Weights of a small self-supervised image encoder.
Model: 16.5M parameters, 32-pixel images, norm layernorm, activation quick_gelu, patch size [4, 4], width 256.
Training: muon at rate 0.01, 12900 steps, batches of 64.
Data: trained on photos with spoken descriptions (Open Images, Localized Narratives), 101725 training examples, 8.1 epochs.
Rows from block 2, named by matrix and row number. Rows with one number belong to one attention dimension. Each number is 128 + 24 x the weight over its row's rms, rounded and kept within 0 to 255. All counts start at 0. Numbers have three digits each. After the name is the row's rms in percent of the matrix's.
# v: attention value (model.blocks.2.attn.v.weight, 256x256), inputs 0-255
# proj: attention output (model.blocks.2.attn.proj.weight, 256x256, transposed), outputs 0-255
v.123 093:101138168110146113134132148165112092143132118091142112112117120120162145102124143113099151103162147104114124142172140078090173119154139151121122138172152143088132180111071108154125112102097109119165134155123168129136125090113105143120122123118132095140161174153156098076119173126112122107125111102141134129131122149134166149154135130138158088144101101146129180083129090116115140174130123141151133099134118137088123140119107122126127152144180167125088128123089167138099128141160123112135121134100127104101103113063113119132108101136119141115135134103134122151137128077089119097117153140154105137150179163159142152162152100089148145123156120132149159105134120094102173167146151147137087130131132121182133117133171121137136140113131095090091146142117102113160121118176140
v.124 107:126097134134145137093116099153120104106136162151154152130102160128145113085122127079129104153107127140098144116139135107114115139169124110144079151145124139123129146127120130143091160130096163106144133112198157084119132130128125124107118147100174134179100117140157089107090108140115148141127122126149156135124142162135122145139137150166152121131142145084182111107119148131149093143107067156129163186141115111118133119147065148167137135147181142101184144121147140147104144128106123115123137154118102131122119108107122165148100125158178141110135121124149137109142140087167114167138143110145101122094180088121112169143079131124091169117139135120116076184136125134121121152130112096114129138103187115110119111148139091109159128114118100110104121093122111095139157088131109
v.125 104:159117125172161112145190088152149142106117124100150100119104176127141162133123091138137111162123094142118127092116137150104125144107138106120123093105124096092153123155117142133103107156107159076128083157135141120150126157173116130169131117133128155142070154116151161124139176157135140066138076121110157117151135128091142094144121111135129135163129098118112145076172112130118087107129119077130122139126123125130123082066138089158119128121145119161119147120095099102112122140109147115078143101153154110114114154163135141145157128107116093121160155126128132114118164140137086115136148158101152116180140110154116139077122163170076122142137133085099133100145138124125144153111186114147118114146131075163099103126111156125136118128117166127118118156131117121115130123132125
v.126 094:117158161159111132073121134104138144142116123201104115136160138150154111125135127147135139115114131171136153145145155117147165135127145112116127127111212135135112084168114082161123114138148151178112146119148122100136128101145134154116114109113136100130127161135098147110133119112150107107180130130131124129142146155134094119117155087171102097142102108123174168096151136097148118174091152176147150124136161128123104125100128117132127142139137119068150066135153123153137109123146135147128128147082138149099146120125104123156082133157155114109073118102108123115096137080098161180099136148110119123172133114128128098152138124127155127149145110134116121155105118158079108145130162127126074141090128129164097118087102112078152123122117132128092138109134138120133078145103105
v.127 111:126169132140077145133133126107127135113159111134115125151083129148122103119140153143084115106112129136129118147153106124094164145125115156160157096167148129155106139093140151130169125084153144103097135126165129106151103183134099135143123143132083098094173120146091141106074163168126119109105141178126146130110124122192137120143144113146150123115148147096151158137152116118141179137202122112120145117111141145134087128131094157112149135164118107151129103148143101055159107125127083110138141150105132136138108148094135146113125140139119132104090140125154090129114138183142146131128156114103096133109130127094103078101093088141118079156135100146152159138121128181121116085114105131144140082105156111111104099125156104106118120140117108111117147113095126084134146128119093
v.128 107:120147143122170125142092130131124062140110100082108082129083127122125137106115158141127112152111119108147124126158117157178113118125181137192133137109137144156114135126140130106161114108151109128162163165143128124145099108100151147134104148132158163102121139131156112096113152120154141105156141123116102093094126141115119093183087122116109134129125139072139074166158150142145139130120136119158128102127131104095119124134103127085088161132113135131103152158155131159137162127081163120134124129105116115133099091130124169168128114086127134151103122083157130151129120103123114114173094133114152100109179140121096106123161068110180164135128134147119136144133127132130122170124177123152098098159164116131141107131123124103129132123060172131117156098160115123173099111128136
v.129 107:087134132121122111117155106147137130132113145120147132092125115121156156069132135107145097139101105141136184132146134124119163159170088144146107141124131125150194128149142153164098146170109120134120152128137101128158132143074153127149114111137126051073101089101144112124111161123190165137143093150082110120143127133118090127104116181134128090113130102123099124098127153157139104127124110119136130122146137120154157162104159117109143099149149150132132151160138117112159170149099116138136157101113111143133111196129126101151145132112115132126140124081146096153153135101130134125076135080125129141138140127094107117073175136127132107164117125132165121144132136127145101127081136081101145127121117112111100128136124169101147152131156187088144173111119129102098134097105133
v.130 117:165124120119138101155184129106122106150100069082164115105117127133121127182147132084140156141094140116113126088130113112116152145144079137136168143180159070161124115133142141133144168128120108180094159112163106163175115106100112114119140126129086113142111148120130128052089153146155132146122126127108140156149149166123075123079142123134134164163128124112126159146121134134138112133108133097132107137119125129130156152164118142143167093098139127139126161098122147153117143089122137104136132115134179108134151170101123156151118117091083155129096133170144142108156135143148103126084119155072133116108132114114166139096137112116140105110134129102109154124107070089137129162120114128152154095146104092132154153159152139122153125136147122112087104156159132115126141101135125
v.131 104:104104112170113098105138161126126144098115133121106125077123116099116138161150123138103124144165134133155171141129145077123129127123146128139136132142147132141132093153131110155138103147102164156142115120157101140082110156124145107126185131127092114139112144113144092070151106116085146101134135145145129133177075139095092135144079113137101110134153193143091127162127120143145104102145106146102115170174150148133139131103087117144079117080156123150123141141145111133178151080135113143146133111097072113148119136089120094142134128115119110120170157126099080136150121149149126115161128121173103113146137161143136135107115154147123122149111101129139153149109136149067121073148163132131147157111125135104142100108124120149115114196120154136089169130124137124136148111073133
v.132 105:158126087130089116133090098128127115148136113146129160135136069121147114108149086102107081109181159145111140147139140077157142111103124115096115147157142118159165105106135155121136109139142119132161080141144120159099120127089153104121085130069133149095126112124132102125110106138146138120178175172162144130092132138126104164126082125169125133117106095146102176154139129145163107112112135110118116098125140100173107097112141144093094141156063134122137119136145146097135127159114116099104106123159095095134112152119123103161125142145117158120121108115160158163153168122155171102113125104162160135104145117103178135093125126094151110105116166157116140127122131149115136122137139095089150170118141101105158155156106170142130137121117128155151137084117115159121132176118130
v.133 101:122170071166092124170188113134133112132153156106132142129155095096150154148174091157148083143134125133123112132163128131116159116151089149129149110140125117151150148154111140121130132152137137171110171109104134161144151148152078124136139142106133109145134134098144146105116135148159124178120112145080125099186147151112147110149193119108136131139162131154097138111136145152108130149104129108134087102120148118113127134120121102113136152146124132141104161151076121130129149128130141164067115144130158117096062113110134159136163146110116099143081118121117130115060139124154124090080127146117172145132132108121144104113123143146147146107131105072151166127098155140119111081105142152145126117124101123137084153148115157137100091123115149131134087116108111068127108106105129
v.134 089:113093148149143142114118142096122119132071149169135167139106170166158127119091134128087142103119133125109101109133144115106157159147120120110126096109144117110130077112107122115124153127187110128112109139098105138146127127135151111129138108125145204189105107120144130187081124100093132141120136114123091139120111141107142127137111147133158140110128163158099150163146105158158118080121130085109117111144106156101159128135094122164101121166162136099096128112146155092134122083126122142129163123132124120161162164143167142123140123109146081149127114119077134127149129115178106117123115127113153107163157115109135139153075097169091144132126116131127172195133116073166150110150074151146144128102138091122145119141118081130118142108132108120116103157124113135178128127128116
v.135 097:091106136108119142093130118121138137172067151146137153093141174146164105126121136142069164150109130109184115185132116148124120098174114155107165135120143121098103115095111149117153158120094117137124115107092125098104157104161123112173129127136124139079125101129157139101129128186121115162124166141140081108147147108088112102114133150119137107152198134183159083110125139145113120128130134094127146117148107150110141099118098138150110114120139152120126142136171118108134101100167126120122149081137105132126137136159128143118137142130174156109099123133109127182123127142138166123161122162131122148157135156157100175159168095175123132121090116121160085140181115063139122139106124130116152150130117114113111081152128129103116093166137133119119136121127132165134120135131137
v.136 093:154103131128157134111119168104163133125124147143145138086128130171103144119104105104132135152127116148128111178140096111143095156140096084115124101108110135129183087126123103116134138126146132167132148135173100133134151114158088141135142139126149120130105103125122137113097111185130154123133119150141113072155154131121135119087142150142105114099121111153119157060129150130121114170130132156147078080154134141139110137084152109116130125135156125142119147188123145132081164132126155143120110102189115134075141126140115151152113145096123074118133130087080178152130147162113107129160128127121120175176142138129155122126116098122104197120139150097133112115126142104151137114124148120107168135103093075167099129136108093099153151114129126085086101142117104125127083132132132
v.137 127:124134144113112105123122127127103105127124121130076113124131146099170137112163110169114140064102140133171126107153158141138119154168153156129121125126137149081120110093085135120090148120125136145163175089141130134143111097107163112111125112138139093117177139128149091140156097124138115162109155129103107152142084121149117163173160099135159113159150130129110110114134149125132113131096084156098138154149115171098116116113099151130085173115112142120136114143171117107112130106120140107059149148051154120176122104153109128099145152132174118133096163114164126146129086124111170168131103115144087142136147142089097142133165132116106137101141126124160122145133173105103112112094105126164115120126117103103127131125175137130144130096137128112124146101106075131104162156138161
v.138 107:133127125071153114138101101103140065127160140125108138114146110147150123168135100168098127105098154147130135128130161091136091126105167159094114127151144153126131133125133100119115092128129128153166141108136135149101161140081130132107164131143108093107106135109102113141103135112147140144090116135113091133130141090159131178163165079114210126141125123138142121115151185108161140143117071121141109078124100169102132119117151103144121154142101126121131084101168149119136106134159136116093134154115141092147131100126104134084112151138143121140123135119104140131138125144084134139120135092131145103132098135121136145147141138112140162155145122159149129152149193131105134110092115133143088124176111150130144095111174162104117117100129114142160116132062159178110155166167116
v.139 107:143113126134113125089168071172156111105104159136158098077120117157140093121093078109111143126125164145127124152137103109092114118140133110105137109149090148115152130131174125155124176149084093137115125108126140150109153180106097157140139044137106083127132105139121123126155109098143136130105118138103148088131171150098141128127117152093135174161139126142168135138128138104144138153150125119122122120083101147143135185132151109173183126115143110133127120126102136139137120103149122150135118123128123169128155114121087126117153112090142127097101129124125141087126128134158120154129132116108189077140126143156094114147088072147121148169117142109145091135145130098162152113161107145125146106131103129150117139150153153116152116150196144076114118121140137163113126096121105
v.140 112:120156131138174095134115123115107111119162136097147162168115096171128173213163155148158158138154134122096116083113149118127138146102109096126154122126075120142152083143123112133138063123168107109142142149143131113162132091165130114141126122158124151117135149102085148137164104125173121118148110123120112118094094089126141159116160103098114138116109162119084123126168118128140111144122110158111147135159138109142125102158155087142130130127121081131129117154153125122098133136139153150118129132153166101120136122126136112139082146154095109090100128129118117102128102142120079137123095128120155139111132118168180123121135177096126125147147123151100150131101151105134142115115145095110090185127143098135162143114086153104137151162123114111103170147115100124073152174128085
v.141 100:141096174127139169105166157103131146091165106092112142122096122110098108164127145171113149149126149116139126107125172112081128140148162117139105086115100093084134167158145165172135125129123170116152136122174136098143112178140137163130124160113117123131159108086107128095163150162156124156076132147126126148117147132125131147113146135087161121129161148111159110107104095113125100085140165163114113150150123175129123130117069130123124139112096113115144105124136099133136108081123144124155156089128103140135124074082139133101120129154142147092160117164084094086126092172140141110161100110136150123117131132124099132115123137095108146134090125123121117169135123125127117114182107137157103132107111143117112174153164170139122124148086128111153169139112098137133141158128149
v.142 106:114158161142120124099143126139171100123169136116123143144125159187119148162120164168142153162138166149129153140142140119109117110121098112101116104115107151110159130107131115140124097159084136118108127155157145108108152131167126133131153143112117075109114145075171152120133114078078136154134107119128093177132105134129136136146158121109167135133120112117127121125127152149146139137102108127153122170085168116156111128146129113137082138186115133122121112145115108105131156171137109156115201106131123111155169098111159128142098151136128125169150113051127089144112133115120111161106115163113147094114132090107115132133106104119094103104115128125131124145136205101123141116142104087143103082141139124133145144099134126146127160134160175175125132121130081104119161138175123
v.143 099:130107141122151108136115116130139112123094148113107134111118124124125066127091167146090168087100156128102143169121116130154084169114126141103152120139171132113184151142141091087164148146087155101113101115175129147097154099132113141094110137117106110143152102153124076137121120192103110160106153140135128176112161142157128134150117160135115108156157082113164108138136094122150108145179137151125125141117110111108083162131129099127114145155132137138117140115122122099154168116135082125140112097114132148124127116129153090097119135142120072107161152167140112122145147130103148167133152124134128097136168153118090114133170162144113132103091140107099123120126100131115135132169132096165152131115116158119137099133135135120140111155180127085143188149139137088114123097074158
v.144 111:137116128102114124139133128074130126107100083129136197131142106115129099162100148163142156134142114112068150109132125144093105132123078093120149129177145091137135102131098135158156135127151141117192129189157081124114142101151136140076157179140150132122165133146117151133133094181099151126133115145147115135126182169139111145114097114132121120148137132163126121110158128145143077176125155117126132118128149122165131121147095128131157101145145125173115136164136118107145141102096147140181121158150138109095111105115123126115109123105087148094138120156119170134141127125151127130123126112115148132113083116093122129154143087155154124099145161126088177139134109151105126104105138074128181118134139159116091135132134123137113115156129134123145171159142129118067145088096150
v.145 102:119109146151148150117132105161113118165160117143135166190142126172142103153111150129096157111129101142129107139121146134142170160159160164144134110155118127100076150166137151088165112155159105129118102138117129113134105113118157106096089116128143096097131115170117087109126080170159120161122118134118112165134161148117142108094138115078118106181137141154140108109092088096171141114108119147146101123084125147139168120132107133127115119144116101117168118131111164132180121157153127155153133117129111127111129116125124127183080110127104084151109169149140162109109173073104131143130137129105130109118133125106106094145136121105103097128113135136131130124106148146142123115067088101117129115142099116164159109166107145113147173145089159131124093108081154176139126114130134
v.146 116:131158122161157122132100115094121116120173110174115112165131173147143136106090160154110129127086121098143110121115130177106095130148108151147156096101131065173104136081137132105145119144113081138114138166107140114118141148173139128115126124136117188134089107126124174155109129148145142157116166113141150097153129152106108159144114162144121125096127168117126148110161139191137113181141130105154147082160096137135115155116172134154122128132140123084112135156125106107083120142154157086147131159118094131185130155105106130128110167105135124076115108146146144125153113145122113149143142131092099157097094113133145124061132136123116145130112122109115138120129156131106078123164155145152103122130101154102105152102074103122097105115147114164145133123111141129153131113118103
v.147 102:143133082155103154186140148193129133132141139134111129112138118113126137137113118110142126161119159108148123165147161103092080183124116174085144151125133163125122147165182121132111126101092137147128128137124108089131166149134117126146132093080134122129150124121140130111146148157120123136162091101079109140135087107122130146131170137128119120147115105192140142156152145109156108147124110142160107116103111150144125106099175154123088165137127125150157133109116149112119161113110119126069128150079121148117128092104102105120123089133099113145116151097133151144154093153145109103124140128104096110139125153083133146115130120115164133101180129115165154126092116146150113149067083106124145123179083084134122146176127151109144169176124119108084111129120111148140145128143133
v.148 124:140119151147125145145140135135136116109110137135151109109158163134137136126086107098154186100116157131125104086146168145138121111145159078136100110092144110098129141150179128141161151143109111156139101142108105119137169128129109121162092144142099114121106156105158187122137142140140148112131101115186106079102152119121099105130133093113138105132133140082135131145156099100133186135133134113127156132171113145127140137119126142095130103114151117165126112104131115123077140079141042110174158135128068140158111152078170130127092089178154128151123122117115146138156130137129133104109156101135087150113126150146087116127149141146114134153121136110129091191082095170147122139177113133112130123128136127105135127111165135150092130126148135094157135136113106123159144139100134
v.149 113:168106130157124105129113111086121084145140166126119128156126139098107188121152197151156059150159119089130123124113134151192144141153145153151145120122121082164126148130115141114146158156130143127147102127091143109114140144172142073185121116107126144125082102159072136123149147155131169148097126141103121148139105105123107147109122170144119171138151136131149120112124132157087126148122131121094123127143123111130166131111164104115121112115156113111096113150170079112079080099124116123094149135152134130119124152124132128104087161148106134099117122113129127113136147170103126158114128136156114182148139124092154129080083132136118144138132164085110112110103114142126090129135165124090134159125098122101129145149133124111159087119111139118149098104148106117162099106095103
proj.123 094:134113092149099125130170136153131108137102138138120128119133152128094156162182163117169091136102175124154136159145108120108109127131128134132128138096084137169119133154109136063115131167107129103127106122108104117140136132115153100138096132117147096128129101131124120144102083079139143115139138134119121123157092170127087116103178155152121125131101129113114051150117116158136129117093163124144095143114132115123103110114150099079123142103110115154134166120149102102096064131063128114155127132166140097153118108126158120135138158168155153146130103140180142142126125141152178123106131139100137108150109163103124145156108185156135132135105115138099130151123103132114094114080117092096126153119183148120155093133111076084118126135128130113154134086107144105151142169127121
proj.124 099:166132116080143128159132127134141105085104136086120136160107125109128114163159112127150152143127169137141110137144105143118105139106110114141119107092165106149158112109161156136128106127134115125148116135111110136134130145131132124139136130160144142107162143132119147151141090069153148123151104112101138130127125157112145140143082105101093154143145082176120126141140127138095107180079148108178135150128150104102069165139134082098138111150107162115099170153182151150107097135159100163124139103127181113099167098154111065115113154103138139117190119133148103143139083086136155126136145140155136111096120122131158157125164164134164101122144119112153171125115148162150095116165107104118112115080148136160112089113153148092135112140127164106104115169126149120124118134103119
proj.125 101:076142090108168149088081143125138151161159095129150098094159104139143154114152122104174106098158143098121114137149117137142148102174121132095118119119152141101096112153076149141140140100166114153101176141120156148141136104119150139108102160078173137130135103168101079099164095155135088140099105124133156119099072093135135144115107095140143110106142144137140131111144128092159149101116155161140156070132101111186133151122126132098175143144101127148139101129088176158126111122107116126165143113118099152146136122124106131139083105140130153108143171149124138105156174160083111102132143126157114127143109085134122166127136155132119112111130129147150159107131088122119148119110121137134122128132111161082167146106118128111108133115140152107173180118123119144126113135131137
proj.126 101:130126139119126126157113108137099124133113089124119158125121090100087144111102144130107181146119132100139118168112130154133093115099150140166110193083086104123127124108099152147119109114148114154163125103144123165139097139145207119129109106130130176132107136090116130124129139186141149124117154119158135135117089091124154110166143150131147162096150132130103112154111119091134151131125155058129121119093099096147185102189117160119133098116128114134115154116126098138119177153123144142098119140127065143137123103131153151125142104156106081089163131134149134124162140138106124107103111120148106138108134136138123133103136148130132087118120167127106131108110145117217115122147134108095124135122125125101160074130130147134097140127161118101168103137133128085145179131107133
proj.127 104:161123157112132128159163123157115152159135141138099101110150185106139126153163114131125126175092114171122154156098135120163083176124139133149102131104105097111111133132131142138107109158095128150151161116062104154112119130135102112151137141138148127110116129149103138110116117078154155130134159131125094130123117170141126112124100130118137115142135099111086140094082141139113126129072132173195131098119163129107117153106118123144120130152104160116105105147104099133144113138065146091126135138122164103135142092137078108121103138141143190189167146142113159177148092134128105119112124119161159150107147144146129142134141111117143103137136160158120080148120122086145174143079110139109129088168114124153141096149072141123159125108115151125099142115142117134147139108120098
proj.128 116:140121102164081132159140117120110161103147148197154153136160133116119104130128120094111143099153146135121124111106132078153187119085111153099136137120146136135150139129109106128094150137085150146127123089166146126156134118168111086111152134117144086148148134142070149120095070150111082139141129130149165128155127143089126161100138158161161112159128104171071166090136116157138109107155082147126128148102104153129135090117105113149161113160140143122167147085151132121108111147177078113125128129139142158095144135126108078116139154122124115120174133147102106117084145140137159109135131136117117125161112139149145152107121171121112098126154114078165124081121104140149126129116122128168143146110095136131111141119112134157168124159151136097156162118135129107102149139100112
proj.129 113:160098135148151111135125112111122153151146135150142104142134142132072138180145133133107145142131137077119080134156129171131134133097173103135166116126129129136080120139128115117072110124148177126130143098143141122124105102158121133139152108102124198152140139154126144130097118150084095086091165143121126093089121144159119072145113099151161185154117161120143153170147140120141114142128135122130090083096110133105128094158122130111147175150147125131126138134130112125118118077129164111127119104173123130091152125120123144102142127136138107147116155157091174096119128109135125099170134175113146131135124137118160088146088120116097150117124098135118154150136121153147138106170103176118101098128132121149156145090106099187136075115094105135147084132133094096134160132134144
proj.130 109:123120114140097165066089132167137146107132175182116116119129142132137122090117119191132128116155132127142097123128126124147136126153176096150128104092122142091150126140149114137130137157152134098162094134100101126109130133123163129161119078101162160135178144165111163158163107112124111112156133164161086096122108103166155117147116155112172102131099124113124122122111129170121165139129107161106154118194098131132128153121106150090095165124104141078120118159113130102134106129133105136123112136169135148093153124125100106105152163128139103144112153092110148143102145130123171079140125133146137141151111131148110082204107158128130140150131124095110128135158133151104163111114096115106128133107124182116115115076145142136105113129134129166154148106153081120106114139101120
proj.131 109:133122126116132154189116111132111127168162103123140115153169133159139082125130128131117117097079146093089107117132145193121131106132130128134133104113108129138097130135104085103116126108134119089127125151130144089170130116126143125118102117124186144139148118105094122168106140144172120136124165055160136130122149115148151093115133141118137094131101065085172141124128134137127148129094142099133130083112076098116145105146160141137161137137129120158147135126135116116067119136123105151090131149119110182127125113122158144111143124140133168122131142129133161109123113095075131136116131186106147111149148101104144094125168110134116154151185154168179098121148129121144099178111133137158124126152147172162109160153104106102108121110139129128145119104106081095113105153159116
proj.132 112:069152108095163125163148152114158115126118148141132093137141131123115120160150144144125161162087103089125085116155107118103103125146111125141195111136104128119138141158135087172102162129140126112129155164068090103136143120160117130132163125157139105122182132143172165140130133113143137129093081119077132104121108107170118114134153108137108147114173121149149131128130133121081136115169119092185120120156103124108142149141125129118142112150111086129158147151085112152141130093134131111130119147118130153112139132181145121119124137170137113174109130135098129083099091146099113169145123140146115099108138142120097147149154144115110099140161099103106138119135118160101131150140106121130112092149152124119112142091142099109117089100126154087119091194109161158126140097156181
proj.133 110:140112139125171096112103134118136114163090125113114116140091151181086100105113158127135153129102128129097162138119094170142120118117098081135080146138153145083098140111110133142121138134143148117136105122156122100118081174108147172094120132109108146166135159159115115133148154099120124112144132112132140144104122108121114115115119093148100110104145085083139162118104097116131118159133135159152173131108112155135105143153087124142135133104173137109146089136128110074141094123101137115137127120162155143131173148182115109120093116164131122124175149107128090185151089103132108144156084107093101143116163153136113148138138101125117148147116164158105093162141093139156133142138114079123168165120122108130140107100105092119158155169098110106166182126110103149123129153122124
proj.134 107:152120087105091126095137151138140118123143071107102071144143154117118124118136120112157142143139131111134144125123137130160090115131110111127144073157105162162149156094138117138130133134085153131139141111113129137144134114113131119119136115135132121084169175130130140081162159156116111154128133132141135109112140101160124135128107123127101104164079086134157107103127157142124125160093119114107145120110136110147122148154161124122117149077182096181098167091116126125122156217117127135116106130110138140156119110143110147116151149158071144133140108169111120138139120097106124106158128123093101149117128119133132105128156173145170154130101129093124108112098120159140120102126161131116075121110096166093130162150158162109123155122162154174169119102168168084086106096121144
proj.135 105:185150131117155131127145108151122135089179110112122137174144113084121147122133134153162122135133123129119151114138176090100077101083146146153088091153119168154165163106172152120090111156152139113124136100141131118181106118099118128153153130140155098178112118102146144167114121099137132129097110105113158129117137157128132173130129111132124102127094126126122147169111136090130105124178112155131121187122138129088147125156150128103166140103104122144146120113114133169104199140071141167109132168112147096141117124080105132104135112099099116143150139119188124125138112087104114117114163133170139117137126134112175100113079132096127127167139153131097147153101121161160085131129160106139110128145147149116182126136139125125119140096127127139121122147130132115105106146116095
proj.136 099:133174114152094123149156140161107116143102133095095145173122127135112107116126149155120126152108125077108131076103129178133124090107128158131118157152153131133110137138116149139090137177145154110146132105103164126103112124083146138092145141141164128141159135173124117121132129017114092138123121100105140165101090133150138123140126135128106133083148138104115127138104104115135109118111127097129157146115128133124125114179117173131102142113140115148156157106149087110123109116129121084123105178120157101216122150141131068140153102133097143167175132169168076124120112107172107127122118151106178132131108120096102150118103146111151144142102139137103128150097154123124121148142108112128124127132132176133143142177133147140120133116167118154130151125129130122125164104126119
proj.137 114:181144097085177113145098086144131123126152121128136136144126092157176139168105091103128129164132117127080128158124080067114099140106099130092105107134108102162125123148128157145136088101106146114097095122092119116136135199138123114193119155109123149142100105089117170111127141154108159126140087120147111109097131101119140125101142100132121111136111094114149135166121117128153145155160196122130140117109122106131149162160158101121165181131126116156149100085129122102124122147134141170150093137173116149132147122091108145102128118134117146128101137136092130139103118114114119094093119169129130153102115116185160098110140100123135126146103092122130108146123115148148121112125152172093149118173132133105130147119132128144117140129087107152107128154151175117136113168110090
proj.138 097:163124137155133084136148173137111167136116172096131124166098115174118159117156118128096119108162133131117133149146123127098103115151108094135124149118138128099124132140108149143129141099088118084123189138139137100148105131135104127142103151093124165117120098104133138141158109175117108128135127161122166121105103149102106139147110126104121121125186162122122115136140134147122104125163172150150168199131160106187095107115150160108120119113117111171149163145086122084149110154078143137149139174123138097146154129147107098127143140122095162115109119083152136152101115166160143137130119110145066145063178120134150130116114085129171097095119106112149114102119097126117127139180114138128126123124094101109099129119100120125123151141113151120124142170128110147103122183130131
proj.139 112:118155141119124164133100114135144124111113110103112200195126114122133127132127126177128119109138136123154110073121154155159122148135122129124098125102177064172087161133122116100151129103174143105122129103123160147138144115152161118110160159135120155094100127145132157109141092137093097154158150112131088162129124106106090145156151082138110117106116156124117126158112152161122129097125161135094129164160164111133138075121127142126075120134130145113149133127144148101158123137063116077106139108121131126143163140118152185095083127107107134150148109076151154115122124134105160119129134145150105176147113115100148146121136148097172134162108130132116177098138127124123104154113152090153097142141140133100141116129125144134133126128096093161078113133130101087099137150138146
proj.140 106:141117135120124121163125170126123120112107160177119092094098123119125090097072110147096063130123130111140121164150124143144136110105128146091109137134146158109102145141105151098114166146086131123141129168118117120130129149094122159113134142106151131123097128126115092127094162098067105127135119118115156123145120152139092111134107152136151122168129137138121172083144144138132159134148118128181119092121133158123165122081112152115115143106123166122140169129127118110157141147108125115153113154108109117152090150181145110142136122153151134161151117124120145150128134179134165189127138137104135113104089133097101124156087108162112119049116140103200110105108146135113142106110096160145160123171100135139110103171177156161091132116136167113127125143093124152152106114136136
proj.141 107:117134103085155099138113145165096124145111143161125137158145084135160170143137124094132136101115147141146117162132093128161133162115136124145129164141124157167156105118157155091099150115143076110089136116089103144118135129083128113116110115156122152111111087149091123144111109144134134120172128112138156106150116126126134159161112113142119147130118134126135169140133139164105124151089115117171161146083149114142131130120128151171132080153131138083138137125136173102097133168147159112111123158096151108120154191128139136104066114109166116143100115111144146127131158123148095160101156127157100091133099136139120095126108072138157139084146194138140074124112168127124095156121130127100151110145133139151101063132139084092118123111149124123112108146084136100150105138137112
proj.142 110:108102117129137094167146127118127102132093118138131067103132138130120119129167122091086120105133129121102121143086131130143135132127165151123119144155104123102146141128130121098120140121128113188124130120140117125161090140150099126128103114148149136112108122176082117141107125168099131168137080126148137108131143104159131133129113133135177162138165148142131087148162114087122148105157136153102139138172109121119132103118173119080169147072217098125145139112127140144104136132157098126143128134141090135130105122115091145104155108125147133085076135175167117142087111139120126111109146106128130120131119159171159110146150160131175108188115115125148149151152075157120144139149111171126108138135127125119129094166120139102182118121068106120127149126143115147135070112099101
proj.143 109:131156109123088152155122151137108157185168076129172156112141111138128171107186090118129119127135135155170161113120172132121173106132126097150100111121100121126064108116106150181080152092149161109139114123093131141116162141138110122133122102144137165114138125116103192124117109088146132105155136117143135137137141091141163106133137083101136141078102151113132084126114163151130102104100161099135093122112131146112151103150109157143137104129187118150157128108118130135130107136117177114116118139127117138170152147148130155161136118142119160143103086130149100125108110110138135088145132143082136121150105109105147103131119111142159128131178115150108104149142146123147126123127152158101097126125120150118088140121114104142099155114162151163136088104104128110070127149189109
proj.144 103:120176136123128125132141154127170105163136173109126118098104118161145111065162113127134098118117112163134138136107124110140143137145160165119081120115153143094139178126133131142101127144127117147096138126120142180149080191118097082138149101145100151146113118139128121144092115087156120110161126106124110129134080128120146131162143166175145121108136120146099106164114113129112156072108106125136127083124113156112151127103184124103146160121105157106141093079191134167117107140139111101101155135095110128132106147136147132127128142158150128124162133164132139102122110137136124156159096148103121110161109128132100075143147122110157123142133139136163084113127088046125115146142089157142094146153093094143156138147143129122121150092134137145096137127128103137185123132130109
proj.145 097:132101128147140143110120173156135145101087137116163107081148113081085126151136090100115119164095134109141137142124115136161111121136166099119118150129136106132146134096128129170084127141145152155149129123110094119118133127113159132120141168099120128148100159100147145121111110109086148113118147121159130112118111121128134161165098175143084120127132114104128147153163172132131116124149088095174128113112153117108128157096136185153101124121109129129114078107124122156142163111130150160108138146088125138121124140168141151131136060141159104138132110146068113108177165140114102142126086152122153105104116111120151158124155130160121135118149169124094152121142114164129140109193162117097122151139161097090107138116099111145135090158159169083154143088177135151131171139161127
proj.146 110:135148136108189115181146172117138151116088153144141118127115119131136137151124115095132099135140162159118134145167130121118129113129106098123093130116118158125191122134125189120106127114114150141120109134124108158105070114105089107146144162112140135072127125102146146105152100118071148084117126121163123111110119120117148123145119081125127100135151146167128156119087164110097110126103144137138142127145137145148104115122114100146169126144116133173158126106162168126148091097126117140149108114095132098116136183131120086116126132142153167130199107088112168175107119119139107145097136116163162143085108145135133113163133092146116137114087155120190142129109125127147119141176160091082097143114078112145102100123124159135155166097123121129092132146109118129120112149113139
proj.147 104:135123167129152111057152087090150129132112095138134127140115104142147095143111104146105134070134073135123172046064154161121164105119107131182143113144120123105107103116142121115126112154137123089175129127141142156149072150124162105093133122130144148087145177140183114189119133145135096118111157092142116138109100109111134135149110140125117128123131105122080139095135122149108135155151147115147140126177158141095115140171120105119154138131138097125112122130130122124113105158152161095156153068123117145148147115154118170110126115133166136137140163150126096146095144129097147171130102133119144150130119165122151131091134168122099150154132105157096139131128168145127135110184140136130100142130153110159134122114110130119125121153120146166142135119109120118111142170126083
proj.148 114:083158107143110087127145172106126145172124099093127149119123087151162164149106112147108108150159105135142124165139129105116159071163143143122115140141159137112111128120102142105124131126154153098144159164077173110092099183131138160100141110144132144130140070127136107121155158116112078119124135113127126122154148103177128128082143136155078133171123145152137112088139133110108127124192140123143145197064133131137088107128105155135119119106160160125125121130131102111105140142128200123124100119106107156127153135162111112132143127109108154123154119096157107182175109092123109171125137086089120121145124099132154137140084121132103133112077144143098147126134146087124147107117126113109117106104117111138132143142116101133146134160150117130125109093121124116130124154112163
proj.149 112:133120126093136140140133106119128125104113162129151126133114127148171138140130121105131152098112140108129097115138090134107140097110094132117126116145129137096168123112090153150120141110129129133108165178133138134145112132138149167128118137114113146153160161107135128151138142106154106097144124144144175105086141116116150085136098113080177118135154094146101142153124134114158135138144132132142144106132170130129097163157171103121165104142103100143150111108085124117185109162094152104091092094132109112159114150110146101141098111119154106113130133099088130092115102147134127131110147138104133080061074113170131164161170082159134145121109165166129119091090193076134144139090116148144139098152123155162090119098116162144099122162126165143144128166127136172132103160130111